Rows from block 9, named by matrix and row number. Each number is 128 + 24 x the weight over its row's rms, rounded and kept within 0 to 255. All counts start at 0. Numbers have three digits each.
# fc1: squeeze-excite reduce (model.blocks.9.se.fc1.weight, 24x192), inputs 0-95
fc1.0:124140124134134116118142149154094162126107143150131126116204140114121205077110118110129124109116148124200120124131167121151130131108130108166142114114107130139104117157106095135123125139090160115112134126147070168132119121151063110144150114105118155165126073123127142103123116125107084119
fc1.1:143094157113107167175075146144142140138103153135141114129106171137073069159097132113131151057100122132134112128139121138121212111113137162122144156101132114121108095147096155113117171119169136122135131180100095136140126107118152136180097118116154149157120143115117112156123156099134132130
fc1.2:135155094109127144142106133100104141083120123095135126168128119126143141175134112149111148091119168129113094124152126133125079084146150143098154108085149120150137040136096160112121112147157131088138126114136143138124135056114094131113111137147110108145115103138147127143124071135092118132
fc1.3:133156112140144157139167118162142114138152161130101147183112108126132162124130145167139115106177136124145126101141136106217119113152132110189113162073120122112159131117152124118144161141132130221080137133122099128085129125123136124107132119112135123125139064121161162091172189122182130117
fc1.4:101109134111148192135111140130100166109111153122152197113160096125103165094119115109132109168082135116200125105137145097142134140116112132107116119093120124150093101084107117126151102144145127139133147137149100170083118146129080115140130129127115101163106141107082149104136123140136107129
fc1.5:117149150099146100118169135137172125143118099152138176131128198106146164121132104165119103105155100111163125149109141137089119120115147094092100122169116141141095179138110127153128085134183119115101133123152128117118137106137119125097124126129102107128120134129113129103110125144109130118
fc1.6:108100110122140193145137124112120126143125177125100097169117134135122137184123131146106129115149123119145124103109133117152102095126154134118131129054128106126125031137101118117108132116175105131090157129095123130099125137130146170117137117118133136152130144127129136129087130125106142122
fc1.7:119132140129156183115186132116145112118138108126108216091160101121159158091143147143139127181127128112123165125115095105137088155128089116092083129142133150116094154092143131146135096132167110141134139103135134117131129184123160126115133121130143071122123166124128138106121111136159131098
fc1.8:150126130103114132172130151138153141123105088166161129131159162161142133189121116157136144118138183118152097143119114141122120144150110118118136195185131120099116147133123130132136116129169130147167131146137133153119137082110171180122140131153135189102131143118119141112108127129117110157
fc1.9:141106156113138125120179116102153105127149120097134155120098144129154107089133117100157143079113123146121119124131104128120133106126094155093132148152139109107142137113128171136146119110180089024126114134100117121129141135129142123116115135147117095104148164129105097157157187116138166130
fc1.10:160100166149135213121174132104123120134097167138125160179136130142157161117144092130155143118122092117110146135121129123114168117120089126099152144197120122145141178108135091136146147141154081075107132116121115097172120128126154151130153111136106116144129133121115109124146143123156127116
fc1.11:136175088134132169131075107126171097097128082112133144074127140127133114127120160130139122174136117129049129140114159136125117084137124160137120120188136122099121119103150080119120169121070112124140129137123166143157122161127178110107109142112129082132143134138117137161094115133138154125
fc1.12:105086120124117142133113130104126127134152164183126129134097162114110086116139105154118132121112127125073118122134142129097123134120119130099160132179134116144146181098134130128128098120157148194151130139101125098069119100126149138165135130142147119128132204120124109132125140145140129125
fc1.13:138135147127115094158108147135084139126085104104140151091151139121125126093113086115118129142113126127132119154116080155093117137114117142122092104105141118133091064138110144139121110154125137058155135134172198142166148139126103058122110145133103095142117132141092097147151099145081100125
fc1.14:135118152135151158104154107137193114142152145101126137177134152101142156130153170137152128140138100132096151136157169130133165101120133126140156120124112147113130139121146137133122157135109129126078107120082020132176100142130098133149118130100154105120152111121120128149090140095144141115
fc1.15:138122121147123180146112136141145124087131092121132130096163136127132107180140119148135151094120142142105146127094132125129124125104103137103114152130121155115112117125103068106108165147195140079167125112122116149211112135130163095145124137128145088123137132101118143127099097109116136116
fc1.16:143129160124139079173146131083126143138130184136156172144156140121145141145113140116124165161130133141199137138137108126132134122133124103110092110132113140142146108148106091149160080096145136195162125121137117176094129116121075105093138125153140133126156115125147113100158094108129123123
fc1.17:129104127126142147096181126056178110145134151143137122182142157133186142154135092144129128108141099132154148136133159139121175131100129123117124134183117128125131208117111144132122066104114102166114128117161112110107137134131145203090140115117138163110152121137133141117105158119157138149
fc1.18:128133098133132113118154142096110151099135141147135125176150093122125175150134123162092115154162154110163115111136179102140092141145153116136140086103111123158110151135105060140138102148110128205067145108107097147078114107135082142138159109113128105150124110118191134095129079147145095114
fc1.19:141115115159106117154112132132108152104104126139146106127108120147104114195129127116104157140146136132101122137114148126131132150123145099142118110090118127156135076161112064110117170130093135142129117128115146183125114122134129144156153139126125136139130126113168116135112102118111122124
fc1.20:105157104114115180140121141110128141112129142119117101154162071124146136200110144118111127123110172115208128109163133114159087136125121134122141133150142139127125131108094143117109082139133143176124137102172148124070144139119100169155150126135133182124132163126139155103108138132134107132
fc1.21:121119097121109118119132136207127118140173081150104132174142155124155116115163105150132113157136133125106138113120102121139126148110112076129111184165134156129113190139122164102125129195181141136164124111143124114193120114127142154108133138129144140086116132099111139088103149136106114143
fc1.22:119127154138125099157122128093108137114087132153157102077127133120092102153101126098126129194131142136134110126124113150121166124124130148133103080097110115124137056093127137134134111076080132152178122148087167173102130161128095097174139120133133109146153138125125097144139107131119158135
fc1.23:164127105132129141134058122099107111152161174143120175140106142113149134097125136085144131099126128119133128104168106106156125096125114091116112157148114135156167126132122175110150196146127112130126134148145119107153148134119078104123107122143121123134128076139121117110211157128168132128