config = dict(
    model='CTC audio transcriber',
    train_examples=26041,
    norm='batchnorm',
)
Rows from block 5 of a small CTC audio transcriber, named by matrix and row number. Rows with one number belong to one channel. Each number is 128 + 32 x the weight over its row's rms, rounded and kept within 0 to 255. All counts start at 0. Numbers have three digits each.
After each channel's rows are labels from the 100 clips, of 14848, where the channel reaches its highest value: "top examples" is what is common among them. Only what is clearly more common there than usual is listed. The data: short read English sentences (LibriTTS-R). In brackets: how many of the 100.
# convs1: first pointwise conv (model.blocks.5.convs.1.weight, 192x192x1), inputs 0-63
# convs3: second pointwise conv (model.blocks.5.convs.3.weight, 192x192x1, transposed), outputs 0-63

convs1.81:123186129126064091209110124117141124159181163155195154080173138107113166115108141128104142152126132120075121112156145134111158037132155105169118130161080120101155078118131203116126107112110158
convs3.81:125099112143173152124144182175097123112165176124133131184175088101122132116148104110205128131147119173167066068134167080157098142131112104103122114107084070159165160128120096108148136118185195
top examples: the word "you" (44)

convs1.70:088093137178075154100151082063163151100143135144164101153142141102078098150109055128152131078085117132123122113168102184092153176142107167141135168148171157136078128114116146122129118138106170
convs3.70:122085138111050150116153131128080186086132164178166125151171133169150166106154155133122154079115137133127126187095168107151097103167104109198127118107104151136081110114072162165111088155148186
top examples: the word "me" (25)

convs1.51:101181114096083131121170161115118156092105133144148164129138103189140134133134141147202150100143115140081163147150128199101143080133087130132091108150177065098101159140149115126128164123120149
convs3.51:173120102118178114104133162102168148087120130104121142069129135070159127154107130170150173082156119071145133046126128111128090118185144057156102128110170128175153140123087153074120202142078109
top examples: the word "to" (33)

convs1.32:157125134180134127086097067140148179177125153101137125057098116134145095102243145176124112148104096093131145164122122080115146186161116039113110127156113124164135087094096128091155164155118127
convs3.32:173150105098164113146103133127142164095182154167118120181098143172135090116101130136145120178134145066147145127108094203082146102177074124096159154121125151120109149124134138123093103113069171
top examples: the word "said" (45)

convs1.128:116153092123134117088125086138088182171140177168110121114107148156181137135084159141101063134115170114104178132140166157116160138173161090189134107094155210135116122156073100148101071112071160
convs3.128:166091104139126123085124151178167155160135033126160124118138147130110120120171106070156119145156110112119058119117104164123198138096121118134134093115135113173146177186109139116160091153124169
top examples: text has "yes" (25)

convs1.67:115110113160093125116098215132132073197123109145119137144100123160109141201098118205182122098131093101111146149100113140159099144154126073196163106175129150115138144092119155095141155103125199
convs3.67:084118117120156157179125094125101125124099163156121128151116169120152160102195103186105136147082068132158136095124138114163215110123118138117137122154197148153104125128130092142255126079141127
top examples: the word "his" (26)

convs1.87:089041170097120122146101131125131178158162109120121168115087180119135151119148166116146044136154184151150111167101134140116141111139139116108130136111104172130127120111141140145178114167153162
convs3.87:112107139118125143113156138100112129098119144113139096163114188154120114113073097154161133122150098106115102122202124074139179188130156137131150145172089134175183163104180164167126135128129185
top examples: the word "be" (29)

convs1.181:114103167167067152115164121133133214110123061119222110091126103202103118154082143157077127136147124141092165082149153100125106169159153243170141147130135102117124040128122100113130138049149145
convs3.181:071204159177151107141114141148120124179149133101190152148118159159149145105158153098129079162127159114122143137126163089115146098100101121164161103107157155120117065110167137136137107118131084
top examples: the word "she" (45); the word "said" (44)

convs1.175:166175091113128170167188127083079143124089190162125117139107120145060127083051113121106139107108128104155137139124095135113130129108146217156135139124141123098148146131110122138132084136193086
convs3.175:146145177128090155129131149088141140114139101133118115075076131090082122104114142150078159159155095119130148152112136098145147133092146163125143130146193208141135134164119139140113167126083195
top examples: the word "and" (82)

convs1.22:143129143100130128152143156104115119135120111133152127142105122116140132131078109130136122127134148123145143113128128117109128098123118255189145103101153111116129116127131117109117170102219111
convs3.22:114167175104120151135141088107188118135148161132147133140161179129164118139088102123198127137131109099119110154121109141154211087119193099158119160157112101124140101162122149171131158105053032
top examples: voice: male (76)

convs1.106:117131139098107179108103100075115167111183092100118083092093168145154063104147145131119112125115148118084186150145148082140098063143105214122095116164143152132143126138098135108129138105107132
convs3.106:142150147052175105113132136139149061094166131159120120223091144198128166130151128160122171131133121133167169148149140152090180113093124157125128134122164109082135157116135110091133151161156150
top examples: the word "what" (33); the word "is" (29)

convs1.57:116151114152155103108110067129127124124133141083130136132148121129129115133181115114116112106143111136127126092120105146133127147103154000090118117133114146118137114127125140137139125122000144
convs3.57:184108117147175109109149130117147151103098157099103113076151189126116087112104113148074160102142152133111126096143113230176150125152122132161064142137168136092125095158139151118121147115108143
top examples: the word "the" (50)

convs1.1:158175087157109103089091129128147086148109116133098131114138147135097160081165106124148082120130105138039182145148154173129077123150136063102100096119173098151125128046131123108122169141121178
convs3.1:166100165149116140133124157149142213167173171142061153189124138114130143176100119186084114104143179121157119119098123084154082143100148152107142110116137104131123121110168137154071154139213123
top examples: the word "was" (33)

convs1.88:151142107173125118104154094128069099155123136136111089131114112121108167097113128182161146057108125131137128091044160120150159102126156215108138158112192131134116145091151171159090140121150187
convs3.88:177072132155073159122161091152082056105079130122161167169145086122095108084133119131135146170138178104093156093121103179128157148181115112147126143112124124125159133152170151113141098160140152
top examples: the word "now" (36); the word "no" (25)

convs1.182:178077151115144121132104088158140177172179091070103156121127136111150122099221132111134185144147126101137109144135149127102091072143091063154087154136106133123139103152190083067124150109146114
convs3.182:151079089138133143079141113095101099121132144110122111156085134098152106140218083108191111134158136119154105093203091164066066103100169109130174089142096120092130110150182164085145149093111147
top examples: the word "she" (32)

convs1.117:069075101161114135108210143160089138117120147121182060128119083154111183150168153195136124117107126158090110139078201135160063064204150168134206135105197186129113138118144137122099118163165127
convs3.117:152169092125082117158183136148123124148129127079100147114111066146155125144122157164201153139183101188149135140109125169165132130081119119155116108116174164132138107125133109128093012158045127
top examples: the word "of" (25)

convs1.160:116114116216147110138163142120090042128135113140135133145130121159125084184159140143089075047130137165138113124165127136112100121112127104185125156089162138103139146146120148074146128141167135
convs3.160:112109168102131140142153134129104133125153130175089179129169140148101163127118130124187145154118157122125142168157169150117131173121169141075119154161155127106086177150176176158107108144150162
top examples: the word "was" (35); the word "it" (30)

convs1.79:132098118178136137117143130087083131104141122112109103166108095118152086152162118116124087145150169160140236145109140112102107113093137126136145117138187096132154118166154119117122105144172131
convs3.79:118184113014126108158117156120095132137137181148088131136165134106158136168179140139140085154087190125139124136125125144155119138170108078120150138138132098081116093083105147157104103106134193
top examples: the word "i" (40)

convs1.138:121163088210180142164160129062072144096130113109101143181130155094114162114168121138130139115165096111162118144078070144170132143161123118109065135103140158152131139135070157144143166098169118
convs3.138:143064154085185206144138158154103075117096164088126130148100086135089150137058137159147079139178104108132059112135189167084195147099088189148125088149106090135102148175139108162153193174169058
top examples: the word "you" (35)

convs1.18:120121166195197110151116113131133163141117114154140123179133115176162109120124151105134089138095126168125123159131101170143135136153066137145119157140164149139144136139147178113195148141186044
convs3.18:138102136092165136153153174102152130138182146139108096106133084144146129121107075112181085142094074080122144155153113182142106169054083087123105151085067097164118109105166127167085177105083065
top examples: the word "what" (25); the word "is" (25)

convs1.5:135127110128122172163196138125113128113120150145146125143129163113120143118080115146119156121109124148164143134118140093112146128145138255193143144128143124133108129129135125134121144128207143
convs3.5:164125114093122139097132127116104090161168127123138098094109115125092161121122115094144120055133140124149127098129123165154207180096170110160110139101159163105156081148155139181107164152113182
top examples: the word "said" (25)

convs1.42:150189114152173107119121075175140173096099099145137155094132115207133129078126164153134115145139141179174123144143165179173134136118131042123160125121080148158179169078078132178154151110070110
convs3.42:082130164156174168099108122125105115161177094119121155131110158120084135083128151141130129106120181081191115154148109163164132130112157065101125124130144111149154063132156135159127128161131076
top examples: the word "the" (67)

convs1.158:109161119104125138159121111134092167155130135126136107136170139145138142139141083122182110108110084073164117142105173175188102116086143163109127138150126148142148129208130140093163158129118168
convs3.158:175124066123171146085072155152102149139126142087142127157106164153114123157126106166128114065128147133082123152109190124166125131086119096187146078124182124151118146141135106124161143130179154
top examples: the word "with" (31)

convs1.116:140110079086131122106146080143163129104177081129185158119135129178127178166176168124140098143063088094087182094126110067138212157135147064096067085090160136133193106113127140154180107166056153
convs3.116:133141174098137098123101240186188101137127148166100201148146133134143126123168138158065120094126105110080146065086104167110169123158113105135102165133133095124133114130148104139124142123083120
top examples: voice: male (77); the word "a" (29); the word "of" (25)

convs1.78:108064164135065135195117168140165084124170131162102152156149136177164103135103142116137129145130098140180106126184046115121142120113057148196087142105117111148104116102120124096112122168159170
convs3.78:078119163137105110168130149141098129120106151159179120074131095075150076126053150136093150110158117095117170115080162140195077163113129086141125111118060119125186118083141132123155144145091149
top examples: the word "to" (40); the word "be" (25)

convs1.49:190134172166155144143106025082085176133102140136143170174117148076139089144141147188112171072079103141123124116138104195188109144135175094166131117111075153091085121099142154106105092161170074
convs3.49:149110174149164095098142158157084112192106139107099159072178123102136118106064131137112116120122137075119166154132082170116184079138080172133148136161113163109128142096179132126130165126124108
top examples: the word "it" (38); the word "is" (36)

convs1.179:108138134109110113166131130156115120219118154133121136063142093099110131136180124106164035154148167145098123136081161193164092121115135097203130115100093204098114107160136136137094205087167080
convs3.179:120121110132115104123141189152171154139108141037094141124095102097152072119213120138097117134114137161112129114040099136138089112156087109126130136084105122075122141112136140111146142154159155
top examples: voice: male (73)

convs1.180:182187123152095175138087092105130141084168126134142104162117145146093126055186024168144185145117123149147187143132101101157093140156117122092147155160142138140106127155079151159098146166096169
convs3.180:119133109173144115079148120119111116053124144163128153167110134104148121153095076129098201107098167080032119144107168107148118081106103099055150098123128167130117123121088115137087106060101175
top examples: voice: male (72)

convs1.90:108113125144190109119184110153153132087046128126089137134060116186128126137126148178106168113155154109117184087120151146146152216103175036135150136119112109081159134116092135175084089078136139
convs3.90:147103142105156098124059171149173179137093150155114092168106131147147145087046158195139128111162132122134169119121148128114161133155134115142134129154132096130105175171105133170158180129134099
top examples: voice: male (81)

convs1.186:098073132100137104190100117169094121142157141127088104104140186148129161140109167087108077107150090143156097061195148088127094091142074194210119103076104129133124138134129131126089101194152086
convs3.186:144143069155146146090092135138151137149145131093157122188106150152123137150146160092099089145128145173136132144066132135180168143157107187162121035120137117100160134105142092118132132091133187
top examples: the word "of" (49)

convs1.124:083163098101116122084108124134125135122127198136136102122115120191134154132112131103189126108127095153076068054085143139205114125102095227099119122129129092109188106151113166118149060121148094
convs3.124:090100143126162162156127187131133150150197146126130200113162151168129178147114087127144088126092156125103157113128116163164096129127105100137138120109106132115121149128199128117095148090124153
top examples: voice: male (77)

convs1.27:136147119118131119120128127123116126146124125115085104123157156137122131124144128117114172142128145150125109132080116079094098158163167184118138135160178147142146072121072163156112151133183162
convs3.27:089117101135183054150175153117172130126158123125114117136158143134066156128130120162140116119126109087111128111104147149150176166100123076103124106184163156104113093139145132126096166094142064
top examples: the word "it" (31)

convs1.119:153111140130146101101171120067110139148163140154123129132103137124116125169082138159122089123099166124165119152083178089122109144103152118159138113139112134107212128205130140140070135068129156
convs3.119:129182106179146166117146098111128080117165146145144160171120129144149129137104084138135128130104142170150130137103125109143105148123142114059093128114150139105139116098137060117115150136168035
top examples: the word "to" (36)

convs1.24:100145086160060112141160183128073123148125131100090117138112135059137124168112132127102115169104143209111142153135123131113120131150106251204117164138154115163135133111149120145101138141208067
convs3.24:103115123155114120131105153117085096116195151118165124163134112139103141131198098114110139113119127152133088113127138103135030147133129110134125115141116124215112176149190101091117087120172211
top examples: the word "you" (38)

convs1.190:127136131134197116126177121165131070153118128065189134101152112170103085132102127146135107091127166131125128095138142126118086151148130213166168128095117187100166164145143152118123178073124156
convs3.190:116150126126151119157150120151142194143101135110114123119134127127146114129111121143109167028171131125153161097130119121165156147130109139153112146060202108130150087097159136149107114116137103
top examples: the word "was" (31)

convs1.184:082101134101142141157151121125077126143087135060118095140151154121091131140076133091099159144131110159170122116130146116122143113153169132156204116118194156104122157082144074136183078101100156
convs3.184:092128105165156099101098163100164116080134096090094189146116159134090171101070099139066092129160143171156129124128135095140158076159147108097164091121140178082082099116086135143076090101180098
top examples: voice: female (81)

convs1.60:119111131135125140106095150132100092090119122136108156179140133141171126155137148137130107154133170141118142157144131148134129155110131255132096133073133102123137197090152165116153109134149179
convs3.60:094143111181132141166122129083173141140134091161160110112126144161097119217058107156121132121164126157137100184161127112171160135075100065142144130105113081091164139096091088193088144104107054
top examples: voice: male (81); the word "i" (63)