config.toml
tokenizer = "char"
depths = [3, 6, 6]
widths = [192, 192, 192]
optimizer = "ademamix"
beta1 = 0.8
Rows from block 3, named by matrix and row number. Each number is 128 + 32 x the weight over its row's rms, rounded and kept within 0 to 255. All counts start at 0. Numbers have three digits each. After the name is the row's rms in percent of the matrix's.
# fc2: squeeze-excite expand (model.blocks.3.se.fc2.weight, 192x24), inputs 0-23
fc2.0 118:129114108103137125178097104146181145100152123063079109141076151067110117
fc2.1 092:140083085137120110184133109141128136077098144094080056081098142136128150
fc2.2 095:139128119110131133174152102149153119076087171067103164182111083089104112
fc2.3 075:151101137102106086072096123187151137105129070103077130087086153099124139
fc2.4 117:167146136138162131097139146053129054135082118095136153104109081102158132
fc2.5 085:104086113079131079137052082077096151132147126128102130082132126127123084
fc2.6 079:102103132097119096056121126105060090132128120136160199094156140106127104
fc2.7 080:097189155101151095181114130171169125099122176107092137115128130109086073
fc2.8 093:140161119064103107143095142134151152138188109088128188098146155083112084
fc2.9 099:093136124112122140058147125188081097090132103108116161141110102081073103
fc2.10 074:064081153134124100136150161127165185066116154109102097161086120124115099
fc2.11 086:143141069149131091088085171118117160082096092100130111054101127132124104
fc2.12 060:114145099115123111129127115116137075106099127120166086096164021122134095
fc2.13 097:107163144192119147125157188096102150120139134117117189153127078103099077
fc2.14 102:132121193073133148129174104064113126130083105122162155118087158174117154
fc2.15 084:085097084142166085097063122130135130117096123106138138067170124098106080
fc2.16 104:145088140138152080185079065097110138128086150079114086122125136125108087
fc2.17 111:151123062111118107113145136080140093110071118074111141046112118121135141
fc2.18 100:086087157126172130047158117126107085108091077127112113093121142113106164
fc2.19 084:162140149089106073069129102163135082107112093109068116097137151081142116
fc2.20 086:061110092109173120065119082124175139161098071119115124105131144124111097
fc2.21 102:071120128174134141166207119089092098089091157116129085130133117127097103
fc2.22 098:131142098133160096127120088125203171111118110051078119098096140149116111
fc2.23 135:081103067103095119145067106095082129121142170139108113117145083079126097
fc2.24 123:131134141161087181089181139069100076115085109136157162163122102099144131
fc2.25 076:095102172111117114152120176118113124110160042124112116077132193127159136
fc2.26 087:099100140134132124088150086185102080108120114091135170163135181115062112
fc2.27 095:127115180053146149172161127089132132108088092156167144115101159171132163
fc2.28 118:086094166112142134043149065083107085139100119134129106109137129090122112
fc2.29 085:085078177096157159123148088165112087089129074101118113116093136085115156
fc2.30 078:103072076114105110126068133145087126110104055093104163101107153116113134
fc2.31 086:114120101118165098120110127137168143184101057123088110117153202118163106
fc2.32 081:137109110147110085079119139133088151120142068067095091169083166110144155
fc2.33 100:160122121073102061130078074140124143156124086081095112098146162139142104
fc2.34 085:180121116143133155083138094148154077104047110100091103143091129095109151
fc2.35 077:105079166102139130190182098100124129086147102126197107123137144176115134
fc2.36 073:133063119129136175141100096055117080106114077092153138088105141149122137
fc2.37 090:136119101076046100094110179165087102122148104167125165104125139105143106
fc2.38 067:099135081082114113159125103125163167152133126150166133081176085119193090
fc2.39 094:120108163089138135171104082105138091097102150077059141116086121116085096
fc2.40 096:107073164131109129106134149133076069087107132142099208097114103097125127
fc2.41 058:143130163140089099105128123093137116096095148052145201080115088151138136
fc2.42 099:094105106104105150098144084142146137119148055100072127155117170065132156
fc2.43 065:099135121050138142092163110187139127137143145125165163148119184079112164
fc2.44 067:060121150112137138094179126115121070080060086131137144104148141143105151
fc2.45 112:118125121136101103106154047094131103115117097073098101174101134067099137
fc2.46 116:093119109116116114052127167076085094130119071163155167128153084129129123
fc2.47 095:100107118132086110116177115106083068133075121157139164177157123091137177
fc2.48 084:124156107080136090126099073069159124150110149083114083122108156083126079
fc2.49 128:078100092147124156103146131091075086074078177137123144144098099110094147
fc2.50 110:147112100079106117132140080180154130104134116076106066132115154063092121
fc2.51 063:169118114109105114152138056158104094123128093081127102142117189116072165
fc2.52 108:131093131104132058156127084097128131165133164139090045104161135127142093
fc2.53 081:075107088161128155073111141106092064100132165127080159148123102093097133
fc2.54 091:106083112133078113102171137125095087086105142131120181187083163135098152
fc2.55 070:156191174129154127112152145172188172133167134098151128117114191131138158
fc2.56 087:097119194104132121122105130171146129130142135155142202069134174115158079
fc2.57 049:119092164096103086044147132063135074098111100132132118117091124110133118
fc2.58 077:090121151183153101132137139062124109069078142105118169135114072121132092
fc2.59 084:121125060113111107150104063122114140113097060127080081121100148092120110
fc2.60 073:133124089094091124175131091074125115080165047103114153134111099129100136
fc2.61 097:173102105132095151156079186171078090081141158159109136123095122143092131
fc2.62 126:096099101066064160083085120079107111110090143138101152154100122096120134
fc2.63 126:105065139122147074124087117124097172138167100104104101076116165156179114
fc2.64 096:151106145165104112081147140176056072068134129120115164129087101119127137
fc2.65 160:085101098167168113099163120061093120107094102101175133124144103156092089
fc2.66 095:174111175137123089132110190086100110089104137087115141151071136126141071
fc2.67 108:143090120106064129121133130107075109117097163124143200145081161122122184
fc2.68 100:080117136124125133176123205170095156099161127157135130127160075144089086
fc2.69 102:109110116150106151044166108124135155087103072123126142157057137113109148
fc2.70 094:119125123076085087136106044128162139112078147093129083115123150086112111
fc2.71 101:139147111106114033164119099186132155103163146094096118103142129146112084
fc2.72 082:072103128126149187138116114101108086048135132124083101101103098116084125
fc2.73 089:154172126079112080142170122093142125111096113088090150137117095060179130
fc2.74 070:052156129130155134110135188145102112130132148165116148138174116064126070
fc2.75 086:090093147097086107142190074123124134122099181128112151085124145101176168
fc2.76 089:068064101139113109134127144081099108089077108127129173118129089096099088
fc2.77 129:081106086135091135150147160090076089088094152141186149123128082107098113
fc2.78 094:110132153114147136157171100064113107131107062057129096126117143092130080
fc2.79 091:098153149050121105111109113075083086135140146131112117129143087086171083
fc2.80 104:148145110143096083091120144117116133082130072095095043110095111143094103
fc2.81 102:097107114073109085140080079103126144124148064108132074121144144101107078
fc2.82 076:126113134095082109139145124102172141084129134054156111063076155114105104
fc2.83 108:069119167133098093114173119106054120102141096150114075127131086118125086
fc2.84 135:124139139149139084106099090103146144107150095106049059115075128150111106
fc2.85 102:125130119155178172152165162143115064098107141096124166128144069072119160
fc2.86 072:171161118150171111124148082100156119123067111061148099134079105090123104
fc2.87 084:117138135089158139180152071155174148108143091068074102113096150114103148
fc2.88 164:136125106090125074157078098131159149117138166084063100089092123109126080
fc2.89 112:064099121137159132077133150137100074118126048118110134079131100100136101
fc2.90 085:078087127120102061119118077138060161106149130113130138151144134072100108
fc2.91 099:158126166060102098193121152120161136155125154098132113099133204118144108
fc2.92 094:130136125119102101199079128092105093124100166113110073070133130106155082
fc2.93 076:167102075113126085161084126124103114129107154106120106033122125130143081
fc2.94 108:064094119126078103131166159119063128103095160150145143112111063099141120
fc2.95 084:137066138163122081143051154165096132137141091154125117078146125133140079
fc2.96 092:103091078104107075177114087117109119103094160093111067083119105128113104
fc2.97 090:127083139136123144136143137174147133075131116119096065097050073114100139
fc2.98 118:155123106167110094100135122092151157084110079096105084107067106181095115
fc2.99 093:099090117179121143074161109090117178118123081106094139128112064108154166
fc2.100 132:145108128142152110147152050098157092139093122069114057122093154128148142
fc2.101 118:081121102100092144109112175093086073102094128145166173111142089098094100
fc2.102 094:061104101147117150128142119077136141112093068103098076155087140129075124
fc2.103 094:097122115122066131132171171085107137100118080145190166111113073122157116
fc2.104 111:117154131143132093064148131101124094119067160114164166084088082170117108
fc2.105 103:108105102060067132115076152174111155117170137135099141112132117078142084
fc2.106 086:129089073136138122148065181121153119133127188105185149084128150104126096
fc2.107 102:157124077056074117115063109124122143133120141105127164094083098095132102
fc2.108 114:140108138131109120135106190172117139136180175183165188128158175131155132
fc2.109 066:125127155159178178119152170134181094099104121065136159105079154106130159
fc2.110 100:180170123110121144181112090144171137130075140079092099126085160090101140
fc2.111 089:071130129060109124114127097091106086158124150115124054098116149081153122
fc2.112 108:134174098075092103124077173164159121128132179118162128103138136088133069
fc2.113 164:155130110130138095120092098118174159112095134057075094102079129143099080
fc2.114 147:089094093137095136096093164101076106083150087124123180176112102089113122
fc2.115 106:122158161182185129154187121134126136176172122131162152143168152127189130
fc2.116 074:117163115080108122147114109146135093074107106113119187162101112070069094
fc2.117 068:050110132127153102088127071152121134079127090116084099103141165084129107
fc2.118 096:158133086113129191173125128089122076095108150089129181162101099105086137
fc2.119 085:151126071164141103153090170174137131099108097093114156138114166129053101
fc2.120 102:104130106133119097149087134111124154162125113123072056068149119106190096
fc2.121 116:122091089144110123098071146048087083120110127092132155125091078128128118
fc2.122 124:100129104091128091183085120083124133138112155123124058069156130116117074
fc2.123 076:108066136171155081152157106101072097113084110128140094126124085161171117
fc2.124 125:108068066117082126091087145141118112101094123141149181135125086145078101
fc2.125 107:138101143115124082094103085131161178131143076115079055124086161112124135
fc2.126 154:143134126072069138135126132158125069094126173109128147128092167067078142
fc2.127 106:127066139108132105136139165223119142124167150132133083093153179139140123
fc2.128 099:136170132180151146094159160081141136119070108095118065105125089103166114
fc2.129 109:113096160087057116146128135142086065116109179172143165105153148103143143
fc2.130 102:170124127168109136203146162082097130082097141117135128098068140179129130
fc2.131 135:124118106124100146107138131107103120111126189139132175219105070109080126
fc2.132 110:168106098078082111167124115063068117130070144113145137115091133151142152
fc2.133 117:031120112100161171104121121111130088126119158117123123082174110097101096
fc2.134 068:101099087104105145151110112167143098115117202121149125076118128075137192
fc2.135 074:116136111109124144141134121117146070120091185079135122175097135037101138
fc2.136 099:077078100079092110115125107136065072101102153132139109124132113119064131
fc2.137 075:114169102126170094130129116167128131117116157084103129070109078084107056
fc2.138 108:152114104125082065119129091139094113073081173106140079141081113111099118
fc2.139 109:072080107094103071073118101135087091127113118087149134123138150106086090
fc2.140 080:070125160112148087116095103106167184133116160082100152136114131111163063
fc2.141 105:137092159055093149088098122088111080140076098160173109126112114139100123
fc2.142 128:151103143134092115082116113080053071129072140106134147101103094125139092
fc2.143 105:134125099165139087174124130119178160092085132087105117092050129163114108
fc2.144 101:120089073187098133207144164125093126144115130147179167130126103140158129
fc2.145 116:132079097136111120147121129168117104072132104091077169152089170106071159
fc2.146 098:154130138144116115164083094158179123142143137068075077126116186083110128
fc2.147 106:121113082153129108049092150129111126094100090121114175100130072138124073
fc2.148 070:063128045093138112146150131153152142103120106149140104063157123107090108
fc2.149 130:124073091112099086163080123077081119129079146143124092099118149118094083
fc2.150 084:148163144110159119182135089066166118128112122053108086118129112094158098
fc2.151 090:194092097161140085161105102158100143140099129119090060101100150161104121
fc2.152 153:129084118119130059108123074100119113096066113083123105068092143133115109
fc2.153 107:140111109068130089180064093147146132120134117108063125081115114122104083
fc2.154 104:093100097094154108146053118094115095133084099114120131081133074126149080
fc2.155 093:158169068154115100173165132085114122134074136098166119132093066114102120
fc2.156 063:159096125079111103160124171102118044122080101137121118061128147125142141
fc2.157 126:091095095109092092120101122079095150128092185124150112065145097122127075
fc2.158 082:139082119097120156170131153161137114139092180168195147116119108165124193
fc2.159 085:100070149123095131115123188153117084068125151124137142166094160069112104
fc2.160 094:104089119090123054061122077134112143129143081086114146098142115088140117
fc2.161 098:192181129192183156115148146136144144180106139109140150139127136123185154
fc2.162 090:111068121109088074142099133102068051116132083113118147106110106111139133
fc2.163 102:101133109102140150173095125127129167195178113112102151153153173086174169
fc2.164 139:101121127131054134096171159120113102078120114131139169184111126061099138
fc2.165 105:107109172171170170107158113134127085081084091068116112133102118081114110
fc2.166 093:103125099105042084129140125108069161134161132139130116176152075099126117
fc2.167 084:082104137094225105115131105146117107123127119089119106066161139101161120
fc2.168 115:055079105169135159139140111140142105100073132106131196145104137103089140
fc2.169 078:098102111125135110100118122155146115084130158090127149124095098074081037
fc2.170 097:101148071098078147126090159076113136115114156167134140145126061075111112
fc2.171 091:144052095087110126175084119116124133116131151084129074081103166102109124
fc2.172 093:188190107102126107142123157095178133140098102148191166144117137169097115
fc2.173 083:118109135125110107164126095096124087099097179065077118103067168127095138
fc2.174 092:153138140083082083156120146125150143128146141075079110092066182091138117
fc2.175 084:145140129151098126150156078128109117115069146111091056088091068112102123
fc2.176 088:144118156128133049124119071106110122119093089085106062086120107126160119
fc2.177 111:084087132063077097159128148085072080115098122129131146090115103109149121
fc2.178 132:063060117082126092117087116139093096140144115125124118118157184084117094
fc2.179 102:098139057097147124151110119062099092124072172133130142091130077104137129
fc2.180 100:062099108083114117078093119155127170084153145129105140117153139109076076
fc2.181 074:105098193175136144107102146123148124096103074079086120082114095092109102
fc2.182 076:093126050102123149159140125147125084097128097134151041122114123149086118
fc2.183 092:175130166119096131119142098142111106083083065108088124154078125095075155
fc2.184 119:163129142113149103146087069168160156101086157086065120109098125134086099
fc2.185 086:153129095076095072139123082118163131090105093086129052104124153137112122
fc2.186 084:121093193117076098120117082158165131101126149087087118141102189092132114
fc2.187 110:135157125151158104103079108145159146107148120084034105093089131121139089
fc2.188 102:141115151118044116144130138079104108132093088150155144153094057110155105
fc2.189 146:151124108168117095148096181182111125071142177126091162132118088149087093
fc2.190 112:106117133128157092172089080146161188128149108095089075082127153118145088
fc2.191 111:150162096096107105067115192145142128116151067173157142085086125146134124